A small self-supervised image encoder, trained from scratch.
Data: trained on stained colorectal tissue patches (NCT-CRC-HE-100K), 22.4 epochs.
Rows from block 5 of a small self-supervised image encoder, named by matrix and row number. Each number is 128 + 24 x the weight over its row's rms, rounded and kept within 0 to 255. All counts start at 0. After the name is the row's rms in percent of the matrix's.
After each channel's rows are labels from the 100 images, of 14976, where the channel reaches its highest value: "colour at peak" is the nearest of a few named colours to the mean colour under the peak. Only what is clearly more common there than usual is listed. The data: stained colorectal tissue patches (NCT-CRC-HE-100K). In brackets: how many of the 100, against the usual share in percent.
# conv: 3x3 conv (model.blocks.5.conv.weight, 320x320x3x3, each kernel summed), inputs 0-106

conv.226 097 [139 110 126 136  96 154  70 144 118 107 111 100 159  91  87  87 137 132 120  92  87 122 119 116 101  63 169 154 107 139  79 125 111 122 145 130 163 155 120 145 137 113 120 130 100 151 134 122 150 147 120 132 100 135 158  92 107 135  70 111 159 125  85 133 115  82  66 138 143 136 107  94 101  92 154 175  84 112 146 171 121 118 158 115 134 101 108 106 135 144 146 116 115 148 160 124 137 163 114 136 119 114 145 152 133 138 166]
colour at peak: white (87 vs 25.4)

conv.204 102 [132 146  99 122 133 178 133 108 102 124 133 103 109  93 131 124 165 132  98 132 189 125 128 119 128 105 149 146 107  97 125 113 107 118 159 102 157 136 133  82 103 126 140 101 110 121 147 120  96 156 146 130 100 108 150  93 105 149 106  61 137  99 141 148  93 140 133 100 161 142 128 107 121 106 159 115 118  76 152 159 153 155  73  78 120 151 133 132 126 138 134 120 141 146 126 106  95 149  68 123 143 132 143  85  68 161 154]
colour at peak: white (51 vs 25.4)

conv.52 105 [ 94 120 144 133 153 128 136 155 103 130 140 143 145 138 157  34 133 140  86 122 118 131 136 126 130 103 117 115 137 142 129 116 133 135 120 133 126 178 154 119 123 102 162 116 106 118 141 171 159 136 140 104 151 107 149 102 133  99 132 128  93  75 112 136 136 113 111 140 109 103 140 106 102 116 111 159 147  94  97 138 157 143 151 119 132 154 124 132 147 171 140 176 176 170 126 122 106  73 153 121  77 127 126 158 161 125 119]
colour at peak: brown (60 vs 11.4)

conv.37 100 [134 128 108 147 113 132 133 142 116 178 129  89  96 146 153 104 189 109 132 146 149 129  55 106 150  96 120 113 137 118 102  99 109 159 130 148 146 134 132  90  68 117 147  95 144 110 137 128 116 162 123 125 148 136 137 112 122 125  78  94 114 147 124 111 108 129 169 155 153 105 129 111 112 157 102 106 115 139 112 113 104 103 138 151  51 153 153 111 112 122  97 155 111 131 153 113  93 114 118 135 125 128 128 118 142 137  79]
colour at peak: grey (61 vs 21.9)

conv.66 096 [152 116  98 133 155 103  86 117 149 150 137 132 173 133 110 139 152 111  92  74 124 137 144 153 136 120 120 100 123 121 113 129 155 125 151 111 126  96 108 110  99 152 123 138 111 124 129 140 100 127 144 146 135 107 161 155 121 118 121 106 120 150  83 112 154 148 108 118 155 107 113  87 107 119 119 110 168 116 181 131  98 137 154 106 150 129 101  80 132 100 122  97 149 120 133 127 146 113 108 120 151  88 131 126 110 122 175]
colour at peak: white (64 vs 25.4)

conv.120 116 [166 142 146 100 123 123 133 103 151 181 149  87 132 109  77 119 140 139 145 140  93 134 120 146 131 137  84 145 113 136 120 150 115 119 164 127 118 108  86 152  99  95 123 128 156 121 155 141  96 126 122 125 129 115 133 147 102 130 110  98 115 128 130 136 114 108 139 147 111 131 150  92 119  66 140  90 137 106 152 155 101 116 114 115 151 157  94  96  90 129  94 105 137 130 129 106 144 101 101 149 134 133 164 132 122 127 140]
colour at peak: white (89 vs 25.4)

conv.155 102 [116  83 114 129 118 115 145 148 126 119 149 127 115 161 128 156 131 133  58 101 126 127 152 116 130  71  94 131 115 102 104 110 119 151 154 133 142 133 142 136 107 118 114 100 109  96 123 162 119  89 110  87 170  95 124 117 133 119 118 121 150 114  91  94 129 166 137 134  93 134  94 136  75 100 121  61 135 113 122 155 115 140 134 130  99 128  85 107 107 150 137 141 110 147 132 129 137 144 143 133 138 116 137 125 112 140  91]
colour at peak: grey (53 vs 21.9)

conv.114 086 [145  73 111 151 111 115 150 126 125 145 139 116 109 107 167 121 179 106 126 154 121 130 127 114 115 158 124 132  90 168 115 103 150 130 126 140 116 105 131 123 120  91 116 105 111 161 143 164 139  94 116 144 133 167 140  91 154 129 128 125 124 169  95 130 112  93 127 122 106 143 120  99 139  78 135 147 129 154 152 123 139 147 144  77 172 168 152 127 156 171 142 135 143 136 132 143 117 123 147  90 126 128 121 135 139 149 132]
colour at peak: grey (61 vs 21.9)

conv.144 131 [119 134 127 168 100 149 127 130 106 135 154 121 109  96  86 126 135  78 122 145 130 145 111 118  98  94 111 113  91 120 150 102 134 121 159 102 135 101 106 106 141 149 135 157 121 125 101 137 111 107 156 132 134  99 138 106 139 142 140 110 129 137  91  83 128 148 130 145 130 124 117 152 146 114  96  88 109 122 128 156 150  96 142 141 134 174 106 131 137  88 151 110 106 149 168 160 105 106 143 131  94 130 153 125 105 105 168]
colour at peak: brown (45 vs 11.4)

conv.100 100 [ 93 145 149 111 109  98  78 135 106 149 161 131 143 111 102  84 128 118 125 127  87 106 116 145 130 147 132 138 142 141 116 146 151 139 193 138  95 130 122 141 129 128 137 116 124  88 144 158 136 103 149 105 121 147 139 120 136 130 129 152 124  62 122 125 117 149 143 110 154  89 128 121 139 117 114  87 110 112 129 193 144  85 121 123 140  53 113  89 129 120 124 136 106 137 128 117 112  88  80 109 114 141 144 121 130  91 121]
colour at peak: grey (52 vs 21.9)

conv.65 095 [142 129 138 142 121 139 147 154 121 200 167 167 126  86  82 105 132  85 135 129 121  96 114 120 124  91  99 121 143 140 101 125 114 142 139 112 155 142 137 118  98 114 128 114 116  92 118 119 110 134 115 107 138 172 134  87 128  73  90 111  92 168 100 104 123 137 172 156 112 125 110 105  94 149 166 109 122 152 113 164 125 107 139 187 100 124 130 113 142 105 143  65 151 119 121 153 167 116 105 124 141  94 135 113 133 144 146]
colour at peak: white (91 vs 25.4)

conv.239 098 [139 172 158 147 102 110 110 125 140 144  85 131 132 141 137 146 157 124 145  38 119 132 125 122 100 113  96 116 129 129 122 134 157 107 136 169 132 146  66  51 127 119 162  76 123 117 142 123 126 156  97 133  85 135 124 157 117  95 134 130 105 109 129  99 133 140 117 127 157 157 119  78 131 121 103  85  78  93 112 147  65 133 103 119 145 110 122 105 104 148  90 124 129 122 167  91 130 110 109 119 127 130  94 117 155 116 101]
colour at peak: white (55 vs 25.4)

conv.157 125 [ 89 118 112 149 130  43 111 122 108 117 144 144 145 136 138 144 153 129 128 131 135 157 156 118  93 151  84 100 105 134 118 108 150 163 140 116 123 112 124   0  91 126  98 105 130 130 120 129 135 140 132 137 108 100 129 158  89 139 119  84 135 172 107  91 142 105 130 110 138 153 169 122 152 165 159  88 131 153 150 144 151 169  95 121 104 129 173 128 138  97 141 107 121 159 128 145 138 106 136 132 138 126 112 134 155 151 145]
colour at peak: grey (44 vs 21.9)

conv.168 105 [109 153 150 136 125 108 141 136 118 124 123 144 124 176 133 189 159 121 143 152 146 155 126 110 137 129 101 129 148 168  93 152 102 159 134 165 132 142 156  40 104 100  98 109 145 125 112 117 125  88 137 130 134 149 113 147  93 162 186 159 122 136 127  92 142 139 136  92 147 139 116 149 162 156 143 106 163 151 152  93 117 110 152  90 162 122 143 165 123 151  87 122 131 139 107 144 168 143 121 123 136 132  58 132 132 136 133]
colour at peak: brown (65 vs 11.4)

conv.76 116 [103 128 131 117 111 116 111 102 165 207 101  78 116 158 134 127 111 121 109 127 133 113 127 154  90 121  99  98 147 143 132 114 106 115 168 144 137 121 123 128  92 117 136  88 135 114  99 106  52 127 105 147 133 105 159 105  92 125 126 109 146 121 124 146  94 112 124 127 116 119 155 100 118 134 106 131 131 147 108 163  64 134 143 117 130 117 123 111 128 162  94 145 104 102 131  88 140 124 131 117 154 106 175 160 113 146 114]
colour at peak: grey (49 vs 21.9)

conv.50 096 [131 199 144 131 104 116 120 128 129 129  90 123  94 133 116 110 118 121 120 125 136 149 112 129  75 128 100 144 204 129 137  84 149 167 195 140 134 107 102 147 119 133 108 117 100 120 128 122 101 111 110 149 121 150 116  91 149 108 159 120 141  87  78 106  95 135  69 119 156  86 144 157 103 148 151 178 114 149 128 165  83 164 126 131 156 114 130 123 138 111 155  71  97  97 160  76 122 147 132 116  99  94 145 129 107 119 123]
colour at peak: grey (48 vs 21.9); brown (35 vs 11.4)

conv.301 093 [195 155 130 150 147 152 118 111 114 122 129  84 122 118 136 141 147 138 106 104 124 125 113 132 134 134 112 113  95 104 103 149  93 101 139 144 139 128 105 133 112  64 134  96 111 137 110 149 102 104 130 116 155 109 116  89 119 144 129 102 115 113 127 109 157  98 138  98 118 137 105 143 124 147 128 114 119 149 120 149 144 118 119 137 157 154 151 138 142 186 148 128 138 113 120 142 100 116 149 109 136 137 122 107 132 102  78]
colour at peak: brown (51 vs 11.4)

conv.162 109 [137 148 109 143 135 136 120 146 148 166 119 153 143  88  74  80  99  91 161 135 176  80 140 114 105 117 124  80 143 100 112  87 112 139  99 150  99 122 123 126 131 146 123 132  90 120 125 114 102 126 130 106 158 129  80 139 105 112 192 115 163 109 113 154 135 116 101 145 131 145 116 124 175 106 111 136 117 121 146 174 130 135 146 161 144  94 141 135 150 152 105 138 166 109 113  82 122  66 125 130 142 117 139 117 117 100 137]
colour at peak: brown (63 vs 11.4)

conv.73 107 [150 170 115 107 162 140 132 129 104 152 155  97 134 127 103 102 172 142 112 138 171 120 105 122 101 147  72 136 117 101 125 117 137 117 164 122 123 138 119 156 100 116 134 119  91 125 132 125 136 146 140 116 127 116 111 148 117 119 110  74 135  92  93 157 116 121 113 134 141 112 147 127 107 124 111 135  96  97 181 181 124  98 106 142  89 101 124 132 143 154 122 102 148 150 120  66 113 115  73 129 135 147 104 121 132 179 119]
colour at peak: grey (54 vs 21.9)

conv.247 108 [ 68 131 151 115  63 144 126 152  90 107  54 114 114 171 110 109 146 104 121  99 155 153 103 150 133 149  98 107 143 158 109 125 169 169 125 118 139  97 141 100 108 171 109 105 116  94 114 133 154 136 133 147 158 129 129 108 127 114 113 110 116 109  99 111 156 164 152 134 117  89 103 140 161 156 140 156 141 137 131 170  94 112 144 125 131 123 149 138 121 137 151 100 114 128 128 107 121 130 135 129 122 138 153 141 128 136 125]
colour at peak: brown (72 vs 11.4)

conv.282 119 [185 104 158 158 132 138  83 139 109 147 160 107  79 175 111 151 118 146  91  83 128 101 134 127 129 138  87 129 103 119 122 157 143 125 103 150 147 118  99 166 122 209 137 138 137 132 130 148 136 140 133 108 141 144 123 115 139 144 156 136 144 145 128 110 113 124 113 127 124 144 142 114 121 131 121 166 120 198 130 115 147 103 110 126 149 109 167  97 164 121 126 159 167 147 121 112 162 173 110 109 121 133 123 153  78  89 147]
colour at peak: white (97 vs 25.4)

conv.80 103 [163 127 133 117 104 141 146 132  92 120 143 113 115  58 127 140 125 162 107  69 170 124 129 121 167 170 146 118 149 148 175 120 119 154 148 109 126 124 109 122 143 175 164 129 100 104 116 124 121 144 138 133 120 114 133 116 119 149  85  97 135 146 155 115 115 140 159 119 106 117 155 149  97 133 143 109 138 103 129 120 107 156 140 133 100 127 109 122 114 148 117  86 130 131 105 150 105 152 126 128 152 128 142 127 149 166 104]
colour at peak: brown (41 vs 11.4)

conv.229 089 [128 151 158 126 100 101 136  98 148 182  98 129 156  99  69 149 159 131 106 121 136 151  98 139 136 109 128  97 160 134  98 145 133  92 131 107 128  98 161 145 125 147 127 118 106 143 152 118  10 137 122 137 172 110 127 158 129 110 113 102 101  94 142 113 119 169 144 150 136 103 103 102 127 105 109  83 148 188 117 155 119 114 134 157 140 145 114 138  98 114 137 106 151 113 122 146 130 104 112 137 134 122 135 111 115 165  94]
colour at peak: grey (51 vs 21.9)

conv.318 081 [123 122 159 120 127 108 103 113  90 128 175 114  83 100  94 118 167 140 158  93 145 154 125  98 155 145 156 130 138 135 115 136 125 129 109 147 119 146 156 134 147 192 118 131 128 156 151 140 146 162 103 151 136 116 140 131 162 135 140 106 104 139 144 172 129 120 101 119 129 113 105  81 151 103 159 147 143 137 124 115 107 132 129 125 147 105 115 113  72 132 140  92 114 138  85 137 115 150 131 128 116 148 138 143 150 113 114]
colour at peak: white (100 vs 25.4)

conv.126 084 [114  79 121 113 115  75 138 136  87 140 127 138 107 128 152 107 171 138 129 127 152 132 135 118 149 115 101  94 113 112 109 157 131  91 106 103 123 118 138 128 145 130 131 108 111 112 156 107 117 130  80 144 139 125 133 106 118 105 149  94  70 122 130 161 119 108 100 160 141 120 143 151 125 123 142 104 140 159 125 157 132 140 161  82 117 110 113 104  74 144 134 110 138 120  96 123 136 103 117 127 102 157  70 157  77  99 104]
colour at peak: white (96 vs 25.4)

conv.145 117 [138 146 135 124 137 135 110 122 109  98 141 125 167 155 120 115 121 113 126 103 134 141  99 132 113 142 103 155 166 136 186 129 135 122 184 158 144 154 129 135 150 152  88 129 127 106 105 126 147 111 158 138 111 132 104 100 151 159 104 123 104 107 139 129 138 148 126  95 115 157 129 128  27 115  98 117 144 150  97 114 125 121 159 106 162 104 125  98 129 122 102 110 115 140 105 126  95 126  97 120  75 142 110 163 119 120  92]
colour at peak: brown (55 vs 11.4)

conv.116 098 [172  87 132 145 115 123 160 125  94 121 101 120 120 141 118 142 117 116 106 148 132 130 138 145 173 135 154  86  75 114 140 136 125 103 122 143 114 118  99 116 126 185 150 105 113 118 121 154 127 149 121 125 108 115 125  74 104 105 105  72 156 134  69 144 139 115 146 130 118 140  93 132 112 146 126  70 126 144 119 154  95 145 160 106 105 111 121 150 143 144 140 109 145 111 107 123 120 138 134 108 112 122 118 123 111 163 184]
colour at peak: brown (66 vs 11.4)

conv.177 087 [119 151 144 152  97 123 110  96 118 128  94  94 134  94 148 179 132 154 148 108 155 133 157 150  87  84 123 103 144 125 128 167 222 107 132 119 138 129 116  95 114 100 134 135 107 138 120 121 135  90 134 147 154 119 133  95 159 142 153 126 101 150 111 136 121 134 116 182 121 115 129 145 139 128 162  94 120 142 134 135 123 100 193 165 150 125 116 164 108 152 101 119 104 138 165 110 131 149 116 125 129  87 151 135 168  92 103]
colour at peak: white (100 vs 25.4)

conv.192 093 [100 100 130 131 136 126 141 141 121 146 150 141 114 157 184 129 144  78 140 125 103 116 102 132 112 160 133 154 114 170 144  91 155 144 193 122 120 156  99 182 121 147  94 139 131 130 114 145 107 116 114 143 125 118 150 100 120 126 115  74 124 102 133 101 153 111 103 108 130 132 140 112 114  89 144 151 121 148 172 215 120 121 134 119 139 164 118 109 120 197 135 124  83 104 144 128 123 136 136 115 115 143 147 137 146 175 149]
colour at peak: grey (54 vs 21.9)

conv.171 109 [144 139 154 123 108 125 104  98 127 109  96 144 138 118 116  80 105 130 143 121 141 142 118 133 104 132 124 104  87 116 126 197 135 116 160 131 109 133 104  78 120  96 114 144 110 140 136  98 115 118 139 145 175 124 144 178 127 159 164 140 120 144 149  86 114 156 112 119 119 124  80 135 122 119 122 129 124 115 176 126 153 109 122 114 110 133 129 112 149  92 104 120 123  96 130 163 136  54 111  97 111 131 130 117 117 135 160]
colour at peak: white (56 vs 25.4)

conv.151 104 [102 121 136 117 138 112 127 160 139  70 135 142 105 112 171  85 150 148 100 123 143 135 113 159 107 126  98 117 112 132 124 154 123 124 177 119 126 105 100 136 105  89 112 175  94 113 147 140 152 172 120  95 130 113 132 118 102 129 114 129  61 154 117  88 114 107 120 145 125 142 141 129 116 103 111 143 181 158  93 179 107 117 139 118 116 119 125 126 147 113 170  92 136 128  85 154 157  98 137 115 114 100 147 110 134 102  94]
colour at peak: grey (48 vs 21.9)

conv.288 097 [ 57 107 122 116  69 134 133 132 118 156 135 100 124 149 164  86  96 156 111 133 126 112  97 108  91  93 140 115 129 133 152 126 133 171  98 169 140 141 136 109 119 185 177 119 127 159 147 138 155 138 125  73 113 140 115 108 134 124 141 114 124 140 106 152 121  98 132 106 168 136 138 110 112  97 148 118 117 103 100 135 100  82 130 117 123  75 151 108 101 164  99 119 154 102  85  97 134  98 134 124 131  95 132 172 162 154  75]
colour at peak: brown (60 vs 11.4)

conv.251 101 [114 131 109  90  88  97 146 120 114 105 139 157 101  83 174 125 171 125 144 128 140 132 137 127 106 148  84  90  80 111 131 153 156 162 128 139 119 108 114 162 154 165 109  89 105 179 120 103 144 153 157 108 171 135 144 123 126 128 149 122 142 117 118  75 135 120 151 145 152 178 142 151  99 108 155 120 136 162 111 145  88 113 106 125 170 116 120 140 130 147 138 103  93 123  91 108 118 138 117 104 119 108 163 126 125 117 114]
colour at peak: brown (63 vs 11.4)

conv.222 091 [ 99 118  87 118  91 136 125 146 138 177 102 132 156 132 141 159 126 107 143 120 132 112 130 110 108 121 162 117 117 146 137 118 123 172  95 147 125 113 124 150 136 176 160 129 108 120 114 132 117 163 120 158 150 176 111 186  94  96 133 154 141 187 134 160 114 137 139 149 135 113 134 131 127 175 110 115 122  86 130 104 117 152 104 125 104 122 134 138  99 116 123 100 168  88 126 158 146 122 141 173 134 120 144 167 117 119 153]
colour at peak: grey (55 vs 21.9); brown (38 vs 11.4)

conv.26 099 [137 122 130  99  84 143 108 100 136 131 145 101 145 141 143 138 155 152  98 133 112 134  89 125 126  91 133 126 130 120 129 152 107 144 169 106 103 124 119 131 108 138 165 138 117 134 112 128 156 105 143 102 116 129 144 134 124 164 115  96 128  76 153 125 122 133  82 118 143 140 169 126  85 114 130  72  93 115 139 178 141  88 112 145 129 106 133  94 136 116 131 155 150 116 137  41 158 109 119 187  95 128 148 144 112 120 115]
colour at peak: white (56 vs 25.4)

conv.28 080 [138 133 106 140 138 120 107 109  66 104 126 134 184 124  79 121 170 125 124 122 121 142 137 119 132 107  86 125 132 133  90 148 159 129  91  95 103 156 168 143 140  95 103 124 114 111 141 151 132 121  99 146 125 140 108 100 146 136 124 188 157 119 121 160 123 121 136 157 103 132 134 132 117 117 154 141 156 131 166 144 173 108 154 175 175 133 142 124 110 150 108 146 139 138 129 144 113 132 125 151 153 167  98 141 113 157 109]
colour at peak: white (100 vs 25.4)

conv.261 090 [150 116 148 109 124 130 111 131  99 117 149 105 117 137  43 166 177 157 136 139 136 184 145 145 114 144 121 133 171 133  87 132 145 124 158 153 117 158 131  80 101 134 130 118 119  99 117  82  71 146 100 167 111  79 197 140 172 141  88 145 144 155 150 130 138 134 145 155 184 150 118 122  75 128 142 115 154 125 173 168 111 143  82 118 101 120 128 114 102 138 115 105 145 120 145 144 135 124 158 178 120 121 188 146 118  97 123]
colour at peak: white (78 vs 25.4)

conv.217 090 [183 104 115 135  88 128 153 144 126 124 155  72 121 119 126  75 127 148 125 131 131 138 130 106 125 113 125 115 142  96  63 139 113 110 111 169 109 150 149 158 111 103 148 164 139  71 127 142 132  92 143 144 140  92 142 109 150 174 134 135 121 126 108 163 136  96 115 106 116 155 110 126 149  86 131 110 130  90 120 116 188 141 170  94 105 151 143 189 134 149 118 104 119 114 125 166 125 141 156 125 118 110  91 171 144 134 130]
colour at peak: brown (65 vs 11.4)

conv.12 108 [ 80 105 152 151  93 105 156 125 142 108 138 133 133 152 112 115 116  87 141  87 148 119 148 115 139 123 119 147 165 111 120 124 119 139 167 161 102 159 142 124 112  70 150 131 151 120 103  98 115  87 138 107 135 104 114 134 141 144 142 118 113 148 152 133 128 151 134 137 127 175  87 157 128 109 156 134 135  84  76 144 182 141 116 114 124 155 147 127 133 137 105 204 140  96 149 144 128 146 160 142 114 123 175 124 137 112  92]
colour at peak: brown (53 vs 11.4)

conv.149 122 [171 124 131 152 118 171  88 128 154 155 127 104 139 102  66 127 165  89  68  97 117 121 114 144 113 155 125 166 162 139 131  97 121 120 141 116 149 123 154 122 101 134 145 124 105 142 117 137 100 108 140 145 147 122 142 136 104 139 125 115 149 116 103 144 138 121 119 113 136 169 123  61 146 120 112 106  94 128 158  96  88 129 114 160 132 108 104 140 123 133 174 131 125  92 208 101 115 131 125 143 135 128 139 165 156  98 127]
colour at peak: grey (56 vs 21.9); brown (35 vs 11.4)

conv.199 118 [123 120 110 126 175  80 134 152  92  95 126 127 122 118 152 130 146 180 140  95 173 199 120 113 161 167 132 118 119 124 132 125 113 103 147  87 109 130 154 118 157 159 112 155  69 133 124 138 174 160  90 167 147 116 166 125 147 136 144 128  76 154 143 154 122 127 133 132 141  96 178 141 132  97 106 160 127 118 123 125 171 141 134 133 136 119 146 168 113 118 129  92 120 148  49 108 120 103 176 111 114 139 141 140 123 151 148]
colour at peak: white (93 vs 25.4)

conv.246 111 [118 128 124  95 122 141 137  91 114  90 110 147 127 129 102 112 151 168 155 149 132 111 124 148 125  79 149 158 108 128 157 134 104 129 128 126  85 120  83  89 135 121 130 115 139 140 134 106 105 135 148 129 140 127 140  96 157 139 161 115 111 155 136 153 142 113 122 133 136  97 127 133 140 123 174 122 131 113 143 164 118 147 136 121 153 150 120  91  93 118 149 131 106 133 108 121 138 149 132 109 132  93 133 165 129 150 169]
colour at peak: brown (31 vs 11.4)

conv.135 095 [147 102 131 136 120 110 115  94  91 114  87  71 119  81 140 112 138  71 143 122 134  95 117 108 107 114  85 124 132 150  82 120 133 141 160 130 148 132  96 110 119 115  92 108 110 107  98 103 124  90 131 141 151 144 114 139 117 126 129 158 101 125  76  93 102 148  72 118  93 117 100 121  72 128 126  95 138 141 128 124 147 130 155 106  79 156 134 101 157  89 112 155 120 136 150 123 130 115 111 136 139 146 115 108 143 121 120]
colour at peak: grey (65 vs 21.9)

conv.224 082 [123 151 126  95 135 144 139 112 130 150  64 158 109 129 150 125 105 147 141  65 155 136 154 137 165 127 101 125 129 103 152 172 173 167 106 126 148 145 100  85 127 145 160 129  98 105 155 103 156 137  98 135 134  96 181 152 152 145 161 130 158 109 130 180 141 131  94 105 153  90 145  84 108 144 120 135 124 126 172 135 129 125 144  78 120 102 152 177  97 118 122 125 148 106 162  93 136 116 128 111 148 149 157  98 134  88 146]
colour at peak: white (90 vs 25.4)

conv.312 116 [ 89 104 129 130 104 132 121 128 123  98  81 149 139  90   8 126 105 124 150 111 127 121 127 127 104 141 123  94 114 117 113 131 125 102 150 101 110 143 129 106 111  56 149 148 123 180 116 128 124 102 119 129 114 151 142 150 155 136 137 122 135 141 130 113 152 136  95 169 128 120  53 102 125 105  52 114 126 160  91 128 148 119 108  95 133 156 121 126 140 117 120 118 145 113 123 125 125 147 160 173 139  78 159 117 128 122  89]
colour at peak: grey (52 vs 21.9); brown (33 vs 11.4)

conv.181 082 [135 143 119 132 138 144 134 113  91 122 123 115 116 146 139 123 133 106 129  88  90 141 129 144 143  84 115 106 103 130  90 138  99 135 119 148 116 126 119 134 153 125 141 156  92 113 104 116 150 108 124 133 121  84 121 129 115 122 133 161  91 151 153 104 132 117 113 154 106 123 160  98 114 123 146 123 136 130 111  95 117 106 151 137 118 106  71  94 117 121 146  96 125  94 169  92 120 112 183 127 133 134 153 132 146 102 131]
colour at peak: white (88 vs 25.4)

conv.300 086 [148 140  94 113 115 136 126 116 128  98 153 115 108  46 191 129 167 152 145 132 121 113 101  97 128 120 110 129 131 108 101 114 111 104 203 162 124 111 146 126 122 134 107 155  95 128 116 133 121 127 156 138 130 136 144 144 118 159 158 155  91 157 143 144 122 158  86 165 130 147 133 133 117 119 119  87 145 104 102 152 123 162 159 164 155 146 137 121 131 153 117  92 125 118 106 122 135 161 156  95 117 136  65 158 142 138  69]
colour at peak: brown (56 vs 11.4)

conv.48 100 [151 136 102 112 138 105 120 130 106 101 127 112 135  81 148 113 155 130 147 159  94 137 101 137 130  96 124 177 128 140 109 141 151 116 154 132 130 120 100 119 128 116 157 151 106 129 146 110 148 111 137  89 141  55 127 136 129 130 115 125 156 112 115 125  97 110 115 139  99 138  93 137 101  89 125 105 159  57 122 146 105 107 126 111 108 132  61 125 102 124 123 167 143 144 178 148 106 150 108 149  96 106 140 118 139 133  83]
colour at peak: grey (44 vs 21.9); brown (29 vs 11.4)

conv.201 095 [185 150 126 129 134 124 155 133  72 159 149 137  94 127 106 122 160 135 121 133 119 142 130 112 126 119 122 118  74 129 108 111 123 123  94  95 148  74 135 123 120 137 109 101 118  79 150 150 166 125 143  90 110 107 134  82 146 143 101 105 107 121 111  91 115 112 166 129 113 116 160 116 141 123 156  99 114 128 137 118 147  81 136 163 114  93 146 106 134 109 134  96 113 112 144  69 113 110 109 114 137 111 142 138 135 116 113]
colour at peak: brown (35 vs 11.4)

conv.298 126 [187 117 167 116 121  87 171 146 123 145  96 150 129 141 172 115 149 107 124 116 149 111 135  80 132 114 139 118 168 115 119 138 124 104 128 146 127 124 121 113 115  77 113 119 142 112 122 119 123  55 127  91 145 123 155  84 139 141 153  89 103 112  99 130 122 167 144 140 132 123 123  88 150 141 157  43  99 114 115 160 131 132 126 117 139 111 147  93 120 131 156 140 156 118 132 136 138 136 135  93 141  90 162 130 138  42 144]
colour at peak: brown (33 vs 11.4)

conv.91 082 [146 118 132 124  91  99 129 134 144 105 118 163  81 147  94 121 136 162 138 118 114 127 169  99 109 114 118 117 136 143 107 139 128 194 110 149 128 145 142 121 126 133 153 149 104 121 159 134 121 161 138 116 144 136 152 115 144 131 145 135 134 146  91 145  98 111 135 132 132 153 161  97 142 116 110 136 132  99 119 114 161 135 139 158 107 116 175 100 137 134 134 135 107 149 106 132 191 119 134  89 113 165  87 155 118 115 155]
colour at peak: white (94 vs 25.4)

conv.104 088 [133 198 153 141 168 130 131 124  88 105 132 149 108 114 148 130 137 127 137 120 129 127 131 141 131 145 123  91 127 110  89 106  88  99 149 153 117 110 119 147  98 126 151 147  96 125 126 116 105 120 116 110 109 129 123  71 132 149 126 116 166 101  98 115 112 156 115 112 136  96 132 129 127 101 108  72 101 119  79 164 101 165  97 111  71 140 134 102  69  99 178  78 135 134 123 134 167 104 117 123 148 113 162 123 111  97  76]
colour at peak: brown (38 vs 11.4)

conv.56 094 [108 118 123 135 153  99 143 136 126 115 136 142 122 117 168 124 139 118 117 152 124 175 111 117 119 185 134 130 139 114 153  96  95 134 104 121 115  61 146 138 125 173 122 140 140 128 116  92 122  90 160 114 196 134 129  92 138 111 166 121 170  81 114  82 119 114 155 105 114 137 143 145 139 104 130 141 134 182 128 119  91 155 128 120 136 173 127 121  88 157 143  76 142 130 122 135 145 114 148 101 107  93 142 179 116 120 116]
colour at peak: brown (49 vs 11.4)

conv.81 136 [141 117 122 155 116 136 115 151 159 144 150  97 140 113 112 131 145 105 105 129 141 166 111 122 145 132 123 148 118  84 122 113 126  94 148 122 129 103 147 116 102 120 129 148  93 121 138 101 101 133 153 113 151  97 142 159 133 139 105 141 165 123 133 110  99  89 146 121 142 135 130 152  81 124 170 120  77 153 127 122  91 130 111 153 127 129 104 150 129 109 178 119 141  94 152 115 143 156 112 122  82 131 140 146 119 106 147]
colour at peak: grey (75 vs 21.9)

conv.22 103 [123 183 127 121 112 144 108 143  87  86 124 121 142 111  65 113 107 151 146 155 159 145 145 110 139 141 140 131 180 124  80 139 150 105 101 126  95 105 155 125 136 181  81 138 115 109  98  79  78 107 101 104 151 112 126 145 112 130 123 178 127 110 142 123 112 156 140 140 122 129  93 157 102  95 120 170 166 148 166 144 105  83 122 126 138 162 132 155  98 140 132  87 169  93 154 121 177 170 146 144 125 111 145 133 120 129 150]
colour at peak: brown (54 vs 11.4)